From a checkpoint of a small image super-resolution model: muon at rate 0.038.
Rows from block 6 of a small image super-resolution model, named by matrix and row number. Rows with one number belong to one neuron. Each number is 200 + 30 x the weight over its row's rms, rounded and kept within 0 to 999. All counts start at 0. After the name is the row's rms in percent of the matrix's.
Before each neuron's rows are labels from the 100 images, of 14976, where the neuron reaches its largest size: "colour at peak" is the nearest of a few named colours to the mean colour under the peak. Only what is clearly more common there than usual is listed. The data: microscope photos of single blood and bone marrow cells.
# gate: MLP gate (model.blocks.6.mlp.gate.weight, 336x128), inputs 0-127
# fc1: MLP up (model.blocks.6.mlp.fc1.weight, 336x128), inputs 0-127
# fc2: MLP down (model.blocks.6.mlp.fc2.weight, 128x336, transposed), outputs 0-127

colour at peak: grey
gate.325,060,211,193,209,238,211,198,191,182,202,212,198,173,204,187,244,172,234,240,222,211,138,85,192,238,171,186,191,194,211,249,202,199,218,194,250,218,184,204,146,222,206,139,219,209,195,253,175,231,160,172,214,162,198,191,132,184,162,214,223,203,167,202,201,180,216,155,213,204,174,213,234,240,242,199,197,174,208,186,160,219,163,208,224,230,201,217,180,205,224,214,176,239,214,229,189,200,180,163,173,230,205,155,273,178,244,168,209,148,193,218,229,217,173,182,205,170,237,228,256,249,232,196,219,267,188,184,149,207
fc1.325,059,197,176,163,191,203,175,162,211,150,198,211,174,205,181,111,191,172,195,179,218,189,288,184,171,242,168,185,189,168,187,215,207,179,231,214,211,235,190,197,171,180,166,199,185,207,191,178,176,290,276,187,208,230,186,243,223,208,187,197,185,153,195,206,212,150,188,189,205,217,217,194,210,197,200,166,115,190,249,204,186,217,213,181,179,161,219,195,215,280,150,195,200,161,225,203,220,234,209,204,204,281,193,261,230,208,214,228,185,178,200,225,182,176,262,208,225,212,179,233,215,180,192,207,215,212,221,151,237
fc2.325,049,128,214,175,204,156,173,207,170,205,254,194,187,241,205,212,181,176,235,207,216,213,243,184,181,211,168,216,204,201,221,210,186,207,179,201,174,226,205,220,161,220,217,192,284,244,259,218,130,191,205,216,181,185,204,248,122,177,230,216,195,221,188,250,143,181,197,184,224,199,225,210,186,225,240,197,193,175,189,234,231,217,172,178,168,206,279,192,127,216,158,225,206,197,231,192,231,191,169,168,196,226,182,244,185,224,182,217,215,206,244,176,196,155,174,204,206,229,164,192,205,202,195,195,246,205,250,241,283

colour at peak: pink; white
gate.38,083,179,248,214,207,208,200,247,206,201,215,166,184,150,137,185,185,228,180,201,225,215,211,185,176,190,286,187,230,201,262,164,235,210,206,208,243,180,160,227,207,221,227,246,203,240,215,191,207,222,174,232,191,158,208,217,253,159,257,192,195,155,203,231,180,171,226,135,224,224,205,210,165,212,210,193,166,182,206,174,189,226,160,180,222,174,243,215,232,180,176,145,264,203,239,238,225,192,165,236,181,187,172,216,204,151,160,183,182,233,190,130,183,151,228,223,218,202,225,210,188,159,181,196,188,189,148,251,179
fc1.38,089,206,188,195,136,190,194,210,197,229,201,202,205,215,173,178,223,197,216,242,208,183,190,245,264,218,173,202,151,173,215,251,188,201,199,219,143,184,234,192,184,170,227,210,214,220,217,201,176,211,250,170,228,161,164,223,188,220,169,206,188,215,170,197,236,185,102,232,179,188,190,201,208,179,209,197,213,187,254,208,229,257,224,142,159,203,188,201,175,193,229,253,167,190,176,188,168,205,292,199,161,220,257,174,210,214,219,198,199,180,220,235,201,243,181,162,141,158,165,213,146,159,197,229,234,248,195,205,255
fc2.38,097,162,142,200,212,254,183,206,226,174,208,182,165,255,217,146,195,218,224,205,195,192,191,197,223,204,200,212,182,214,198,204,245,202,165,175,188,253,199,239,199,182,174,210,231,164,174,210,160,174,190,189,192,178,170,195,226,261,228,248,172,168,235,215,205,234,235,220,166,193,243,136,223,200,191,184,252,203,221,188,181,264,266,226,179,158,208,245,201,243,187,185,202,215,177,241,243,131,222,229,220,184,206,203,189,219,182,212,261,200,225,180,240,170,229,239,145,262,228,203,177,229,145,201,209,242,197,222,245

colour at peak: black
gate.329,091,218,179,187,209,167,162,172,175,181,156,229,192,232,204,226,213,218,251,230,208,190,213,270,205,207,195,202,209,253,178,166,192,231,222,179,189,212,198,212,248,222,201,234,181,214,159,146,206,170,220,206,179,210,184,178,180,166,235,152,173,200,215,188,169,207,297,229,177,179,174,174,208,151,201,179,177,176,236,250,191,201,214,242,184,198,163,191,207,265,152,209,190,211,146,200,212,204,193,147,179,166,193,182,247,224,170,226,258,220,203,203,236,152,215,178,206,226,220,220,258,218,233,158,125,163,192,181,255
fc1.329,107,169,180,191,189,176,202,229,182,238,163,180,187,176,195,220,238,208,246,205,228,185,204,227,206,145,205,193,182,208,185,154,214,199,251,219,197,233,197,202,223,169,152,209,148,228,194,222,223,205,179,248,209,211,235,210,196,161,240,118,156,195,207,156,214,152,171,179,224,254,218,179,140,221,157,203,269,169,182,241,215,187,210,221,171,237,203,190,193,243,207,247,194,196,255,196,201,211,228,151,183,179,177,139,200,222,182,184,193,203,213,203,195,157,162,199,274,206,218,206,246,249,186,162,199,181,173,182,283
fc2.329,100,243,175,210,213,193,238,158,225,171,206,192,215,203,198,201,215,236,167,242,190,185,171,209,252,175,174,192,192,181,262,209,187,211,239,207,183,186,222,178,148,181,214,207,243,234,191,183,159,181,133,185,229,208,183,220,203,185,232,260,231,206,178,209,207,210,185,184,170,249,213,162,206,238,176,228,287,205,173,173,253,217,232,153,208,201,194,201,212,191,171,247,174,191,234,198,245,191,179,236,209,194,182,184,176,230,194,217,247,180,252,226,229,223,173,199,250,231,233,152,261,196,224,195,216,198,226,204,313

colour at peak: grey
gate.82,092,168,224,226,200,226,202,198,211,160,162,199,179,178,239,142,197,192,187,162,215,239,210,231,190,184,192,201,210,262,214,199,279,180,218,185,172,189,228,292,184,172,145,106,163,193,186,222,190,219,192,229,186,164,225,232,189,275,215,154,214,189,152,226,176,225,222,172,180,229,202,215,177,230,214,162,233,215,204,184,215,238,238,229,175,218,188,225,180,212,213,165,196,178,193,200,233,196,206,253,181,230,218,182,197,195,175,195,181,160,213,128,143,173,186,211,207,229,206,257,185,231,219,188,229,200,184,169,145
fc1.82,106,217,142,129,216,235,181,192,177,189,203,220,238,256,237,170,229,231,187,168,180,231,206,153,213,198,223,185,192,203,201,218,183,234,161,180,180,170,240,190,174,223,255,224,222,189,231,168,179,196,202,244,222,221,215,167,161,188,158,156,229,214,216,171,161,170,226,168,185,222,229,177,177,218,213,226,205,153,207,233,243,198,145,208,226,165,180,193,183,269,193,262,157,242,183,243,191,209,218,189,199,279,201,224,201,207,221,174,171,148,200,263,194,196,222,182,214,168,173,179,172,138,209,178,221,156,202,253,199
fc2.82,094,197,221,190,174,180,183,173,226,196,152,181,167,226,236,170,196,232,187,227,217,208,171,254,254,121,241,178,231,227,201,236,169,221,160,222,184,196,153,119,187,220,236,206,202,233,194,201,166,178,172,232,229,234,154,233,218,213,167,189,219,183,158,223,213,168,200,199,193,192,217,158,164,177,228,169,217,163,163,193,172,187,146,197,197,263,244,218,173,138,172,221,195,235,210,175,223,239,213,212,171,255,215,255,161,241,194,162,221,212,227,205,208,196,202,192,182,200,176,181,241,235,135,224,221,211,175,188,151

colour at peak: pink
gate.262,099,184,182,201,159,202,230,245,199,197,213,201,208,199,191,211,208,240,188,200,226,199,211,212,225,181,196,228,179,213,180,231,190,158,225,148,179,167,209,209,238,237,205,280,292,85,227,214,227,199,165,206,200,185,170,211,222,155,176,181,258,207,235,230,184,234,186,205,252,230,137,194,192,194,197,221,193,184,232,181,167,186,206,173,171,196,194,199,228,178,161,274,235,207,212,177,234,174,258,234,203,202,134,201,227,163,151,205,198,191,184,154,242,197,183,171,181,184,179,217,213,168,231,196,159,162,188,215,200
fc1.262,133,210,179,234,203,246,213,173,197,140,212,203,199,224,200,167,230,249,250,173,203,214,193,217,183,237,213,159,159,209,193,146,120,214,174,244,212,215,206,184,164,188,175,170,260,223,191,198,188,206,231,200,177,180,198,220,205,266,172,204,235,231,187,235,210,149,169,195,203,212,246,201,203,265,218,205,175,137,217,150,158,192,229,165,199,200,239,224,217,199,232,235,276,181,185,208,242,180,144,169,173,201,175,207,221,169,201,152,166,249,177,272,182,174,236,220,210,191,203,200,173,230,200,197,179,168,205,220,157
fc2.262,120,125,228,220,220,199,205,177,230,187,214,235,178,228,216,202,245,219,164,190,179,230,168,150,138,193,212,186,127,166,180,192,116,208,212,145,196,196,235,225,168,215,215,165,217,181,128,175,264,214,242,256,159,235,237,192,210,210,198,228,181,212,179,222,193,207,232,165,214,229,159,229,179,185,215,193,184,222,258,188,203,203,184,146,158,216,221,175,210,211,174,232,165,158,159,200,158,202,286,196,191,153,192,210,199,210,211,198,204,166,219,215,231,180,152,221,205,150,186,196,201,173,219,191,193,186,177,215,206

colour at peak: pink
gate.48,110,218,188,188,208,179,241,190,189,217,203,221,208,220,167,164,178,224,180,180,223,176,148,168,212,237,148,238,223,203,177,174,224,215,257,214,221,228,162,173,167,228,145,214,163,178,205,219,170,212,193,223,197,218,176,212,177,231,238,187,202,220,165,229,232,210,193,196,195,196,191,190,185,153,190,287,254,205,158,173,251,208,164,165,277,169,230,215,221,201,216,160,210,222,168,215,163,176,195,179,216,151,259,191,203,231,230,140,220,218,232,244,255,165,196,176,122,151,223,217,183,203,198,217,180,235,222,151,195
fc1.48,120,251,197,190,182,211,187,234,219,212,200,214,215,221,260,179,160,220,122,223,216,187,163,194,169,227,187,232,195,168,217,210,139,165,185,241,200,191,166,201,186,161,210,223,205,234,252,177,221,216,189,172,218,167,101,216,186,178,202,160,231,195,194,218,244,146,193,201,246,235,208,222,230,230,234,236,213,187,162,165,227,242,248,232,205,198,222,215,230,160,251,230,173,180,171,196,193,172,245,220,166,212,226,166,205,192,230,197,145,184,200,264,179,214,213,235,199,194,200,145,169,164,234,167,189,223,155,182,168
fc2.48,096,159,169,240,176,194,195,233,202,167,215,204,216,249,231,208,228,192,186,158,171,212,225,138,217,194,218,230,172,176,180,182,196,216,155,198,208,253,153,231,237,136,182,220,190,183,138,180,188,220,213,216,180,201,230,191,207,234,175,182,214,218,217,221,185,193,239,219,174,229,207,203,221,224,204,190,229,182,203,167,218,195,198,239,173,212,176,240,171,202,243,149,156,231,184,232,196,214,211,235,207,192,184,220,217,220,176,223,169,326,237,194,216,228,187,203,228,227,175,157,254,194,95,220,220,233,219,187,241

colour at peak: pink
gate.289,008,223,178,229,222,149,177,209,208,227,201,218,191,252,202,203,238,154,175,140,242,196,205,172,178,184,237,203,194,205,232,209,210,213,173,188,210,214,251,222,265,178,188,239,241,200,163,246,85,196,242,223,188,230,172,162,200,216,192,169,256,203,250,250,193,202,196,185,229,191,231,173,181,192,196,236,213,224,159,222,186,189,220,182,210,141,262,185,252,181,186,187,215,240,218,204,158,227,153,175,182,140,198,177,205,211,191,153,179,219,167,212,203,238,201,179,195,225,199,189,143,212,203,187,240,147,220,182,216
fc1.289,008,207,228,228,222,230,219,248,199,174,153,221,179,130,178,206,151,225,212,198,185,203,240,215,176,223,207,217,216,203,151,147,202,192,244,180,224,239,159,174,173,251,185,173,173,215,251,173,271,194,186,188,192,197,224,204,156,146,245,251,218,171,155,234,195,212,224,195,131,215,187,235,210,207,200,145,201,172,219,202,239,222,168,243,208,203,174,230,170,256,207,189,167,143,179,195,202,172,168,204,183,152,221,243,188,205,209,212,254,193,234,177,145,137,183,224,185,221,202,206,209,219,186,141,210,232,200,213,205
fc2.289,011,267,217,184,240,199,258,211,226,201,207,219,213,191,191,207,183,165,254,244,237,205,223,214,200,148,170,180,233,159,198,234,180,294,222,234,160,218,192,160,256,205,211,229,185,198,294,192,194,247,204,213,158,192,240,177,181,204,189,266,231,229,183,216,171,235,219,137,245,212,210,217,193,197,191,205,210,232,162,225,197,171,231,168,211,183,182,206,150,204,191,218,178,213,224,187,243,261,151,204,210,240,193,185,202,187,218,232,183,196,224,184,222,181,181,201,254,185,174,244,161,209,245,175,186,163,223,211,193

colour at peak: grey; pink
gate.14,129,180,141,201,192,264,166,239,217,203,199,133,179,192,198,243,201,191,204,184,170,179,198,243,200,173,212,199,174,162,269,177,184,203,183,175,194,235,201,202,205,247,233,216,196,165,215,175,223,220,321,189,179,191,209,184,197,229,241,226,195,223,207,166,218,218,167,260,190,244,213,152,269,215,187,217,192,181,162,153,184,198,219,213,245,202,215,162,170,176,201,168,257,209,148,208,208,206,248,203,164,227,182,153,223,202,196,153,213,161,176,172,156,235,216,170,174,169,170,206,207,177,223,189,216,223,199,239,214
fc1.14,132,209,153,229,208,176,172,208,234,204,225,165,266,200,213,227,228,227,223,171,197,199,210,228,211,191,177,168,179,241,207,209,208,202,148,254,197,248,176,203,179,191,254,176,176,243,228,184,215,227,201,233,140,233,166,178,254,175,219,140,223,197,169,257,201,273,167,130,172,234,185,188,159,215,204,180,197,220,200,231,225,218,172,134,174,214,209,201,135,168,241,216,226,180,172,174,183,190,199,210,246,213,183,171,182,215,181,223,239,247,161,214,197,212,226,169,161,143,207,216,197,211,186,178,167,260,201,176,196
fc2.14,123,263,203,227,157,216,179,154,142,223,263,230,228,217,235,212,180,191,209,133,193,182,163,204,199,179,219,219,205,206,195,193,233,194,204,223,229,191,191,183,241,248,218,202,211,267,179,210,203,206,271,234,214,225,190,155,238,188,176,190,201,204,187,230,182,208,199,222,237,204,236,163,154,175,154,193,162,233,230,235,215,203,197,210,183,185,194,205,192,224,221,212,218,181,306,251,205,253,218,184,224,231,199,217,273,203,195,209,179,212,180,188,188,208,118,203,225,195,191,210,144,199,197,228,246,253,185,211,238

colour at peak: black
gate.251,072,224,243,222,174,242,191,200,184,198,181,254,217,165,151,226,231,192,202,180,200,287,245,233,190,173,184,233,199,199,242,148,226,190,191,147,193,157,211,204,237,154,164,171,186,185,219,149,126,206,208,194,181,170,209,220,188,202,262,191,197,246,229,222,159,191,161,251,172,241,204,205,149,202,210,229,190,207,156,183,211,161,227,211,228,196,216,188,225,188,165,247,228,196,212,214,195,223,169,197,207,159,169,234,244,223,169,194,176,214,180,191,203,208,197,219,153,107,186,237,198,229,175,198,200,202,187,254,249
fc1.251,065,219,231,209,214,247,208,215,184,165,161,234,202,184,164,225,243,169,238,176,202,283,255,238,201,159,183,238,198,211,212,164,240,190,199,170,202,165,205,187,245,150,174,207,189,197,213,156,155,196,184,167,190,160,207,205,200,232,259,212,197,267,241,188,171,199,164,250,175,230,197,186,171,184,198,168,194,196,193,152,244,130,197,193,227,205,221,179,226,216,169,243,203,192,249,189,179,212,167,190,232,161,163,228,236,216,181,192,155,198,165,167,235,205,202,242,158,138,175,249,210,213,179,191,218,175,174,239,244
fc2.251,090,198,189,239,196,261,222,191,186,198,229,155,183,167,199,201,223,182,184,149,204,188,154,221,147,202,188,202,163,193,172,196,179,189,220,175,209,193,207,196,181,206,220,181,209,270,212,186,190,198,200,198,208,170,181,251,191,241,241,208,225,224,212,205,203,203,247,197,210,247,207,208,205,172,192,229,184,178,185,210,195,199,199,167,208,180,179,214,169,236,218,244,183,202,161,214,183,383,221,205,258,178,257,221,205,188,168,172,232,186,190,205,187,218,206,191,203,128,238,184,199,193,220,226,216,228,206,216,268

colour at peak: pink
gate.87,083,157,149,222,178,198,241,202,214,219,174,195,184,236,222,212,194,153,196,231,208,217,207,243,154,169,199,228,171,217,175,215,164,195,149,224,155,258,230,150,193,155,202,212,178,200,234,133,212,199,207,208,183,183,162,191,222,240,219,164,227,207,214,219,203,235,208,203,194,228,259,206,205,167,172,208,169,162,174,271,199,211,168,215,237,176,207,266,154,233,207,163,210,232,168,226,214,184,144,142,192,225,153,206,152,219,176,192,231,241,197,197,196,209,253,250,228,226,174,133,227,202,234,246,207,179,183,177,212
fc1.87,084,255,229,173,235,198,163,208,209,190,244,217,223,173,172,192,186,250,196,162,182,173,183,151,239,221,200,198,237,159,240,165,242,241,234,179,221,138,155,265,204,223,215,201,226,176,168,263,168,201,194,209,236,197,266,200,203,161,199,242,188,193,199,179,182,211,199,191,196,197,135,225,193,223,214,208,220,209,220,146,158,183,228,220,165,185,171,163,246,172,207,265,201,198,226,177,181,195,238,257,219,183,237,192,233,199,223,197,177,142,231,179,178,203,145,150,176,192,222,250,180,187,152,160,197,227,205,214,183
fc2.87,112,232,194,236,241,219,143,168,238,219,208,144,219,189,182,166,215,189,226,140,194,153,200,245,187,235,190,181,239,201,157,209,165,175,174,213,229,243,216,196,222,209,172,215,219,203,148,222,192,189,197,163,234,205,180,261,175,217,165,213,211,126,168,183,181,223,215,173,208,209,179,224,210,218,173,192,244,199,195,227,193,160,178,194,161,246,207,200,206,222,228,228,217,235,182,199,232,96,219,250,268,186,187,146,269,200,221,215,230,224,202,236,207,201,237,218,189,181,190,151,205,196,198,181,265,187,173,229,205

colour at peak: pink; white
gate.227,072,197,210,218,190,183,151,215,170,213,192,195,187,203,179,189,226,218,190,217,170,268,161,206,209,195,130,215,216,228,190,193,186,275,190,198,145,141,209,190,166,189,208,209,196,174,260,226,207,185,172,246,200,218,224,204,195,183,193,214,159,184,213,238,213,186,207,222,184,158,244,239,272,256,228,191,252,217,131,225,192,183,208,218,245,209,182,202,221,148,195,190,189,222,218,211,242,182,197,151,182,157,218,270,164,161,188,153,200,196,140,216,217,200,266,213,249,187,154,236,164,221,180,211,199,165,200,171,220
fc1.227,084,186,171,184,162,190,235,224,218,173,181,191,215,182,218,224,160,226,258,202,247,198,194,184,194,225,232,191,162,212,188,182,191,133,182,210,272,215,193,141,201,218,189,172,215,250,162,109,235,151,221,189,184,193,180,207,204,191,206,208,224,204,178,185,232,202,202,238,201,213,137,130,144,143,169,211,181,203,265,218,231,149,174,209,187,184,270,238,160,196,190,201,211,191,244,204,152,222,236,204,252,211,192,195,242,235,211,197,241,206,221,214,192,207,136,193,173,227,240,171,222,213,193,204,198,193,232,201,192
fc2.227,072,186,183,209,241,203,209,173,185,216,229,243,178,242,150,217,131,203,167,215,222,171,229,232,177,208,200,175,123,228,197,174,233,222,289,208,266,198,162,144,193,184,199,217,186,229,181,195,252,181,192,198,201,215,202,247,184,172,241,178,172,169,175,168,187,179,137,211,150,188,252,179,192,188,205,175,166,178,169,194,201,147,187,176,231,203,179,202,188,169,171,178,155,172,158,221,175,258,203,192,194,184,198,242,237,200,203,191,125,213,210,189,173,174,231,191,205,217,205,190,168,157,227,206,211,165,126,194,189

colour at peak: black
gate.181,084,215,229,229,219,157,234,205,280,206,185,247,220,284,147,198,162,197,185,208,217,183,218,244,192,142,211,225,212,236,241,174,204,220,127,206,184,142,226,172,225,145,177,194,186,189,160,223,139,212,177,244,224,170,217,215,243,171,227,174,181,182,251,224,193,220,171,220,198,182,194,204,222,211,203,203,253,226,168,220,221,162,229,179,213,189,202,214,191,191,190,212,219,200,215,165,135,185,225,185,182,181,199,237,149,212,169,175,173,208,173,157,233,179,183,182,196,258,221,194,197,205,139,209,147,202,168,206,246
fc1.181,086,191,225,213,196,148,213,220,288,168,179,234,198,301,165,200,165,185,206,188,218,182,212,263,183,159,188,212,203,253,256,151,210,207,168,195,192,166,210,179,228,187,157,197,176,177,141,212,141,205,171,241,227,200,217,213,251,211,210,195,183,169,237,226,129,221,180,202,185,195,181,191,231,232,221,227,258,240,173,206,221,154,197,166,198,200,215,247,204,222,176,196,194,206,202,181,156,194,183,200,209,186,198,192,142,178,188,184,192,236,180,147,192,168,187,185,210,237,241,186,207,228,154,191,191,216,175,241,258
fc2.181,102,232,187,184,137,190,255,205,160,198,219,176,183,164,168,136,186,182,254,205,196,199,161,157,205,188,171,201,223,224,247,242,200,176,202,221,181,195,219,188,201,196,214,231,174,196,150,218,243,207,219,224,161,204,139,198,170,218,250,225,185,150,195,182,192,175,153,205,236,201,194,206,185,226,189,245,230,170,185,183,225,203,197,213,192,243,191,161,236,192,220,217,191,191,205,206,294,316,207,214,249,201,200,222,224,189,179,245,242,169,211,173,183,161,216,175,214,216,229,215,168,186,242,212,186,212,145,224,252

colour at peak: grey
gate.192,118,167,191,187,201,237,238,226,211,219,191,163,196,212,158,227,246,202,206,201,191,208,199,239,214,165,212,250,187,217,215,169,224,224,170,193,230,191,211,198,195,200,190,235,208,192,171,209,218,220,299,186,219,175,166,214,164,153,195,177,166,173,182,161,216,147,147,195,183,211,240,168,237,153,182,232,164,213,237,179,165,237,186,228,230,190,198,171,217,258,177,149,224,224,203,255,226,181,236,206,177,226,202,203,260,206,208,210,193,143,264,193,168,197,200,135,169,227,198,200,221,133,198,222,222,199,112,186,224
fc1.192,130,197,248,208,211,195,239,157,196,165,206,231,209,210,224,197,207,175,181,192,219,208,201,183,210,162,164,216,244,194,175,184,220,157,191,227,226,222,194,189,241,133,162,145,202,198,230,196,279,170,133,242,203,251,206,182,203,261,183,93,251,158,196,190,244,185,230,151,188,228,217,235,176,186,209,146,195,161,231,203,199,225,205,235,202,198,215,222,209,212,190,225,188,210,256,213,183,222,115,208,230,194,148,203,191,193,195,160,236,210,169,207,153,193,231,210,205,224,218,176,205,201,198,208,141,218,185,187,212
fc2.192,128,151,232,185,165,180,134,172,229,214,243,220,164,216,249,219,248,205,231,180,194,219,193,233,204,231,190,220,188,153,151,218,189,243,191,211,221,189,236,183,185,247,203,199,220,233,229,192,231,151,206,212,235,215,151,207,215,236,208,176,190,168,209,213,144,200,194,158,187,194,208,187,180,174,122,175,218,147,201,209,228,203,213,219,175,200,163,125,208,200,205,203,154,197,246,188,262,253,190,248,216,177,211,180,201,212,205,204,183,236,234,188,184,214,216,148,175,169,209,262,215,221,151,151,250,185,145,190,159

colour at peak: black
gate.7,121,162,193,215,179,194,202,173,196,212,172,201,178,245,183,174,207,173,221,217,210,179,190,164,148,182,193,227,220,155,246,220,208,224,213,198,181,245,178,205,203,193,217,209,131,217,231,167,186,228,240,253,232,198,272,181,213,251,220,158,202,194,185,284,182,259,214,243,210,211,224,174,203,222,173,230,196,177,166,229,162,190,246,196,201,196,273,187,198,149,200,157,213,246,142,217,226,205,173,224,165,224,197,128,201,193,192,201,169,227,182,165,253,188,183,168,195,145,239,146,210,205,217,176,179,203,228,212,151
fc1.7,118,199,220,180,170,234,244,193,235,171,177,201,121,182,176,196,224,228,277,137,178,181,171,214,229,200,172,202,197,142,236,204,185,220,160,230,196,212,227,194,158,175,241,205,171,199,171,228,208,239,200,263,202,187,207,210,241,208,219,217,257,238,208,168,161,224,176,170,199,187,162,192,176,214,192,243,247,209,236,206,218,139,175,188,233,200,227,203,209,186,234,190,255,215,215,158,168,194,170,195,173,210,186,185,177,191,236,162,166,205,170,181,179,223,204,137,229,185,162,204,240,198,160,190,261,270,195,189,254
fc2.7,114,202,188,138,252,223,187,201,203,231,216,212,181,197,228,174,149,177,188,199,186,234,193,258,219,217,238,189,170,137,234,216,229,189,182,227,218,180,279,161,124,220,197,224,187,246,199,189,230,159,189,191,188,279,182,213,197,200,209,171,202,180,194,257,221,186,195,146,174,238,238,144,137,184,196,238,176,258,183,194,173,198,143,173,184,206,179,220,167,234,250,185,220,231,253,180,153,237,233,180,193,200,192,213,174,207,181,217,210,194,164,196,181,230,215,207,182,199,207,208,197,182,238,163,218,198,194,185,134

colour at peak: grey; pink
gate.321,012,199,160,174,197,160,192,196,179,188,183,241,218,241,211,234,202,235,175,220,191,168,161,236,215,168,167,219,189,166,202,224,204,144,198,181,240,188,250,178,222,238,247,200,162,183,245,166,232,109,182,225,167,219,232,167,181,181,208,160,171,217,181,212,235,193,187,229,217,183,176,224,238,197,217,250,226,238,155,264,243,191,209,229,164,189,186,178,206,153,198,127,209,211,211,150,171,191,212,202,156,152,164,208,206,228,223,207,277,238,193,145,223,233,191,185,210,206,221,200,220,212,237,216,241,181,235,161,204
fc1.321,011,228,187,201,176,143,180,250,185,206,156,260,231,256,215,254,168,206,172,210,204,211,143,212,193,154,186,201,246,227,179,220,200,236,194,216,203,206,189,212,294,157,193,214,143,201,275,190,189,125,169,219,176,204,221,175,192,186,214,234,172,196,188,223,214,231,169,232,237,205,210,220,199,135,218,211,288,221,168,242,233,197,198,231,188,209,179,200,227,183,175,209,194,215,210,175,191,157,213,175,177,192,159,153,184,245,226,172,221,211,205,139,208,234,167,177,214,202,211,176,220,229,214,201,202,149,208,184,192
fc2.321,013,282,168,198,254,211,253,188,255,205,156,234,231,187,206,214,183,164,223,240,239,198,212,216,239,120,187,195,196,157,179,227,162,276,229,233,167,152,186,135,247,199,197,227,172,211,215,202,188,234,196,180,192,183,217,191,174,229,175,234,217,232,220,188,189,220,186,140,221,222,205,183,219,205,166,195,210,242,172,179,206,166,241,190,204,168,129,186,204,175,217,182,207,208,228,174,247,245,193,227,190,219,202,193,185,158,204,261,174,209,238,180,251,201,190,200,226,176,188,233,173,191,238,192,139,185,202,188,172

colour at peak: grey
gate.261,128,201,175,160,224,216,215,216,138,198,191,204,213,216,174,203,221,197,193,134,181,211,155,175,203,202,167,243,175,199,195,268,258,207,186,196,173,179,175,172,223,229,168,197,289,191,186,218,197,218,186,177,185,162,201,254,200,126,238,259,197,211,219,178,164,177,223,227,234,151,226,170,179,177,166,206,160,240,250,200,154,204,182,205,219,184,171,197,185,159,221,208,209,234,229,213,234,196,243,204,259,157,163,205,151,213,235,227,165,250,158,215,218,174,170,225,210,209,214,178,155,231,192,220,244,216,231,170,218
fc1.261,119,202,192,158,194,214,177,188,195,154,194,219,213,179,166,209,203,177,173,104,232,264,201,159,174,195,230,222,132,207,202,236,194,223,212,241,197,189,131,213,222,181,224,309,212,207,183,216,164,199,190,198,179,179,194,239,168,157,198,258,207,199,142,188,169,270,174,198,170,175,218,145,215,240,229,197,188,205,231,194,169,174,222,226,167,191,180,190,213,192,194,210,205,186,211,225,239,205,220,206,214,197,193,232,177,217,224,169,206,200,174,233,241,223,148,216,231,178,188,156,180,228,218,253,225,222,192,175,264
fc2.261,136,210,221,191,157,173,184,191,231,245,203,231,173,219,183,232,219,196,176,109,179,224,176,159,173,193,212,270,172,185,184,250,153,242,196,192,197,218,211,182,171,189,215,202,165,265,203,177,223,207,198,231,213,203,179,233,191,231,249,204,234,159,204,243,182,192,233,251,180,173,172,236,207,199,244,165,109,188,207,154,241,215,193,221,167,248,210,184,213,208,238,199,171,204,173,224,171,273,227,211,169,149,175,227,182,223,190,182,180,183,163,199,206,228,221,172,175,186,207,170,231,206,145,237,173,242,204,212,159

colour at peak: grey; pink
gate.326,117,260,124,219,194,188,203,198,226,164,208,186,203,194,191,234,233,218,145,194,181,221,188,216,201,144,196,251,202,226,221,196,237,199,231,206,206,214,232,227,188,194,211,171,178,173,209,211,248,199,201,248,215,275,146,193,229,143,171,155,234,182,184,167,143,218,161,144,196,233,274,208,187,208,181,210,167,203,243,155,198,174,194,199,206,244,218,196,242,180,141,166,205,199,157,227,202,198,188,243,211,205,202,174,234,193,241,166,209,208,189,185,228,214,203,149,208,213,152,242,181,190,222,189,156,195,136,226,255
fc1.326,119,184,196,181,195,254,210,119,218,177,189,191,234,202,200,178,212,200,183,242,190,208,160,165,200,194,183,225,206,219,201,192,155,223,201,168,195,185,195,218,164,234,201,220,230,234,204,191,225,270,153,202,212,188,181,115,214,160,184,190,176,226,202,139,236,183,223,253,220,217,170,186,179,220,201,173,234,246,202,186,200,150,196,213,227,207,193,267,182,175,161,220,178,230,213,251,175,168,258,197,223,209,175,209,151,188,175,262,140,198,232,165,159,185,221,216,221,238,231,195,175,222,267,225,182,251,152,178,195
fc2.326,111,213,208,191,160,177,186,161,227,117,241,154,214,166,152,222,182,184,226,189,182,213,187,183,168,173,180,181,236,222,187,203,222,192,251,196,216,223,123,206,156,205,200,172,134,194,214,188,171,217,179,206,199,102,175,196,202,197,161,215,231,159,187,150,173,189,222,250,216,150,143,189,227,161,245,190,200,154,172,177,183,183,155,267,218,191,179,175,166,183,215,233,204,162,124,207,214,203,183,194,211,136,228,183,217,212,174,231,237,168,217,231,208,183,221,175,205,200,239,213,216,199,208,214,195,229,206,201,205